Rows from block 4 of the audio encoder of a small contrastive audio-text model, named by matrix and row number. Rows with one number belong to one neuron. Each number is 128 + 32 x the weight over its row's rms, rounded and kept within 0 to 255. All counts start at 0. Numbers have three digits each. After the name is the row's rms in percent of the matrix's.
Before each neuron's rows are labels from the 100 clips, of 14848, where the neuron reaches its highest value: "loudest" is the band of the loudest frequency at the time of the peak. Only what is clearly more common there than usual is listed. The data: short read English sentences (LibriTTS-R). In brackets: how many of the 100, against the usual share in percent.
# fc1: MLP up (encoder.blocks.4.mlp.fc1.weight, 480x160), inputs 0-79
# fc2: MLP down (encoder.blocks.4.mlp.fc2.weight, 160x480, transposed), outputs 0-79

loudest: 250 to 500 Hz (43 vs 12.1)
fc1.275 109:167128198136168121132092110108132166162131140104115146144158112085090069103113113090172194168131117094119181113163158110069125064154104164110128155198024089088143135111105145130112111127068129173110145094155079124131130081136083131134146040
fc2.275 097:122113138110091130140113086102149167151111148140097142138177126091179131076118222125115142164173162127084162087197110185083167099127081149073140116110095117119125106168143111078171143122099105177144127035140117137126103052108078042126131125

loudest: 250 to 500 Hz (37 vs 12.1)
fc1.118 087:145129183068207123075122152137090146164154133143134111115209125170073145116160086096102188165102060148111111139130159083136103101131171110090125126142111094155113136118134130134128129148146111162155070107146091102123126145119094095077182131
fc2.118 080:133155092096184115144121188115108151127153118127140025101165116103088115123141162131155117139092157189148097182105103130162137104083081124136139125148084188164107092100134143151147144115131117095119148137137114143172146144164109159106149112

loudest: 2000 to 4000 Hz (63 vs 1.9); 4000 to 8000 Hz (33 vs 4.3)
fc1.253 113:189114096072091089109169108200081111095170131149193120083119149085104132097133149131199158164076152086116096157120189088149159129137128125138105096126196115099135110140102168241128122161118071121124156159148126109168093151155136179129159128
fc2.253 123:118102097078113174128163151148188133152136159124129173160145089118062120142170150138134107169097143127134156126123090140125115199103108170087151095107166113111097154124070077186153211095149110108110112082088109181086076069104118102172151134

loudest: 250 to 500 Hz (57 vs 12.1)
fc1.98 075:129115127140123157062081056063102141166176140104120099134116088122101134150159129126106142152191131095100115162056187138123149140113133142126155176126191107135105140128155143119151162182147117143087088137157078138153147139080100119113124075
fc2.98 076:174161155111140103113122142124125119074160112138140157076139103111175210119092173117220178160119149136108109171083150139104135126120068113108162136108146145131109098148137164163107083153168076042125141149099089107095228128112143151124100130

loudest: 4000 to 8000 Hz (81 vs 4.3)
fc1.220 119:104134172141091151151140136086095122084126192096093139139095139089157143107174134080135159135126093157127174097077132149126086183082117139086118161149140078132171122103153107139121112149162074196152151164097150134099101104120120096107208141
fc2.220 111:115093174112093142142092131086111134106103144110110141113127120088168181108168140112133157121178185127125064122135150104106147162184099120133142115122064155067162152135103095156196098120126085178131205159168090185158129198093184115099131063

loudest: 250 to 500 Hz (48 vs 12.1)
fc1.332 103:136102092167126132138147048125145140086109098151106092113159127128153108119128099076174152115150186096061139136105148109117158206174138129132175059117151117119140160144120138167133166116172136051152124129147132083162085124115092192137106191
fc2.332 125:127094139108094149114146185169114092098156137107172164082137098110133107147150134099118162116115145102118114070063157120130143152132147118142172155103130105135112053079133078162072176069155120180115176084113083133115156086132150187134114097

loudest: 500 to 1000 Hz (27 vs 5.7)
fc1.87 127:129138092133138126182107125122140112128137087123079137073123140148101117108139126148133147098128089134125110157121154125094163142171191118169162170096140115142155125159082135121107134138103205105078150139220133105127123113114157189150181157
fc2.87 112:131124107177146078154102156082160068164132110020118068156169111125168158073149156125141105121110177144173154203158126116096137156121126144162106057095160131098088126147108072067127089097164142124075121140204179136096166165129107144103167093

loudest: 500 to 1000 Hz (44 vs 5.7)
fc1.380 151:136094173165118124141155132183112067127135119073131087066161111080160174136186122142103075117154135125132167142082173180082104114117189171141106102110101075138116198129148039123124125109192144097117085118094150107106113121160134124112135147
fc2.380 136:151133125062128082122204104123139065150132106120133137095151131099142152165116126136096109160158165097083169130091162153184099156156138131165119175131121122135142137067100135151154134055145137115107171165138195152116163161146155114082107047

loudest: 2000 to 4000 Hz (47 vs 1.9); 4000 to 8000 Hz (33 vs 4.3)
fc1.218 090:143097171161124154125180111104101155153112194167144103084161137042095111183151104128132127155158099159174130098100116156099121139099144132112087077165119118143147105093110113172124135171115088092125148153094157168077139142188102086141227132
fc2.218 084:108070135100114154126060132186124138149116112085111104140126157156096149089124111115144169110109111130186171083095045105142118146102126070124155083086132099119081166124129173152166114114145093142116173092139167159094113133100159077114141062

loudest: 2000 to 4000 Hz (38 vs 1.9); 4000 to 8000 Hz (37 vs 4.3)
fc1.440 089:162089075144156141113126110146073136101116134109188129144115121118118168125171139161159089182170066094127068117145161124158162115076150077141130144138110143166158137160093128132169124129192166135068148064170127120166121119089107158163159148
fc2.440 101:175112140110139096152159090132078107140086123154124164084122147139125115149133188165190134062155163083134089132112112101115027096073098051105102124123144159218154129174124190181166111177111140121141151141140122170115171118107145116115116160

loudest: 4000 to 8000 Hz (100 vs 4.3)
fc1.167 101:110171077083117166102155100116134122133069220097136137112157152109128164107134129132115096106082157118141105145079148166065069191149128144159155120108158185107175130115139051156152116147100121218080138118120099149168121100145110173064180119
fc2.167 100:116148184108103152116084106111118141135124160064090125170085078114126125170163155137139159154139150167138163174100136095169106178138102078119152146143094155146123088154125060153100147143129106138159108173169109138123089145070095054099111125

loudest: 2000 to 4000 Hz (79 vs 1.9)
fc1.49 148:130070134087185125107145076169116129121129140145101149110110168140136146167120119125091047118199089145078087065095162099137198043119078150142136155132129129145130155087143156173091137132153155104107126109131155153122143139122091113118209161
fc2.49 148:200141131164161158144113081133118133112120146133155170121136088129152146196122134123108132117158109115152176195089063138153110121072094096132096073148086103117054168110131166153147141120080107107140170143149139168076132091187081142099149141

loudest: 250 to 500 Hz (44 vs 12.1)
fc1.109 130:066057113150153129145140205177105140098145138189132058130090080098116142059115192121148099165120122096181109166132066152173117087097191146145118133049110121136096100090152099111137141128166099111162097084104153143134154114107093152115130139
fc2.109 120:141167072141149090138148177131093104121149152126135109121139065094152105111116119187112124109159146149184134112149130145210133130075178117105129135119158189156099144113149087078123075093156095123132120189190159090112125121197106139130161125

loudest: 250 to 500 Hz (39 vs 12.1)
fc1.42 101:169118121108084197119109148136165158086158105156101056081097169096115094084148153138111135122147173101130105103125157141117162118123147165171127111105209149122152156109102167113098125141149156121086135081152111136108198102135115138093189120
fc2.42 110:134110106159132102191157151175127145144130153132120114026148089133131106101132114123093093092092176172170154123102130140143096063158128100165132123064091139139107189188173137131128115103155172165129104167154155107144124060135132135098104100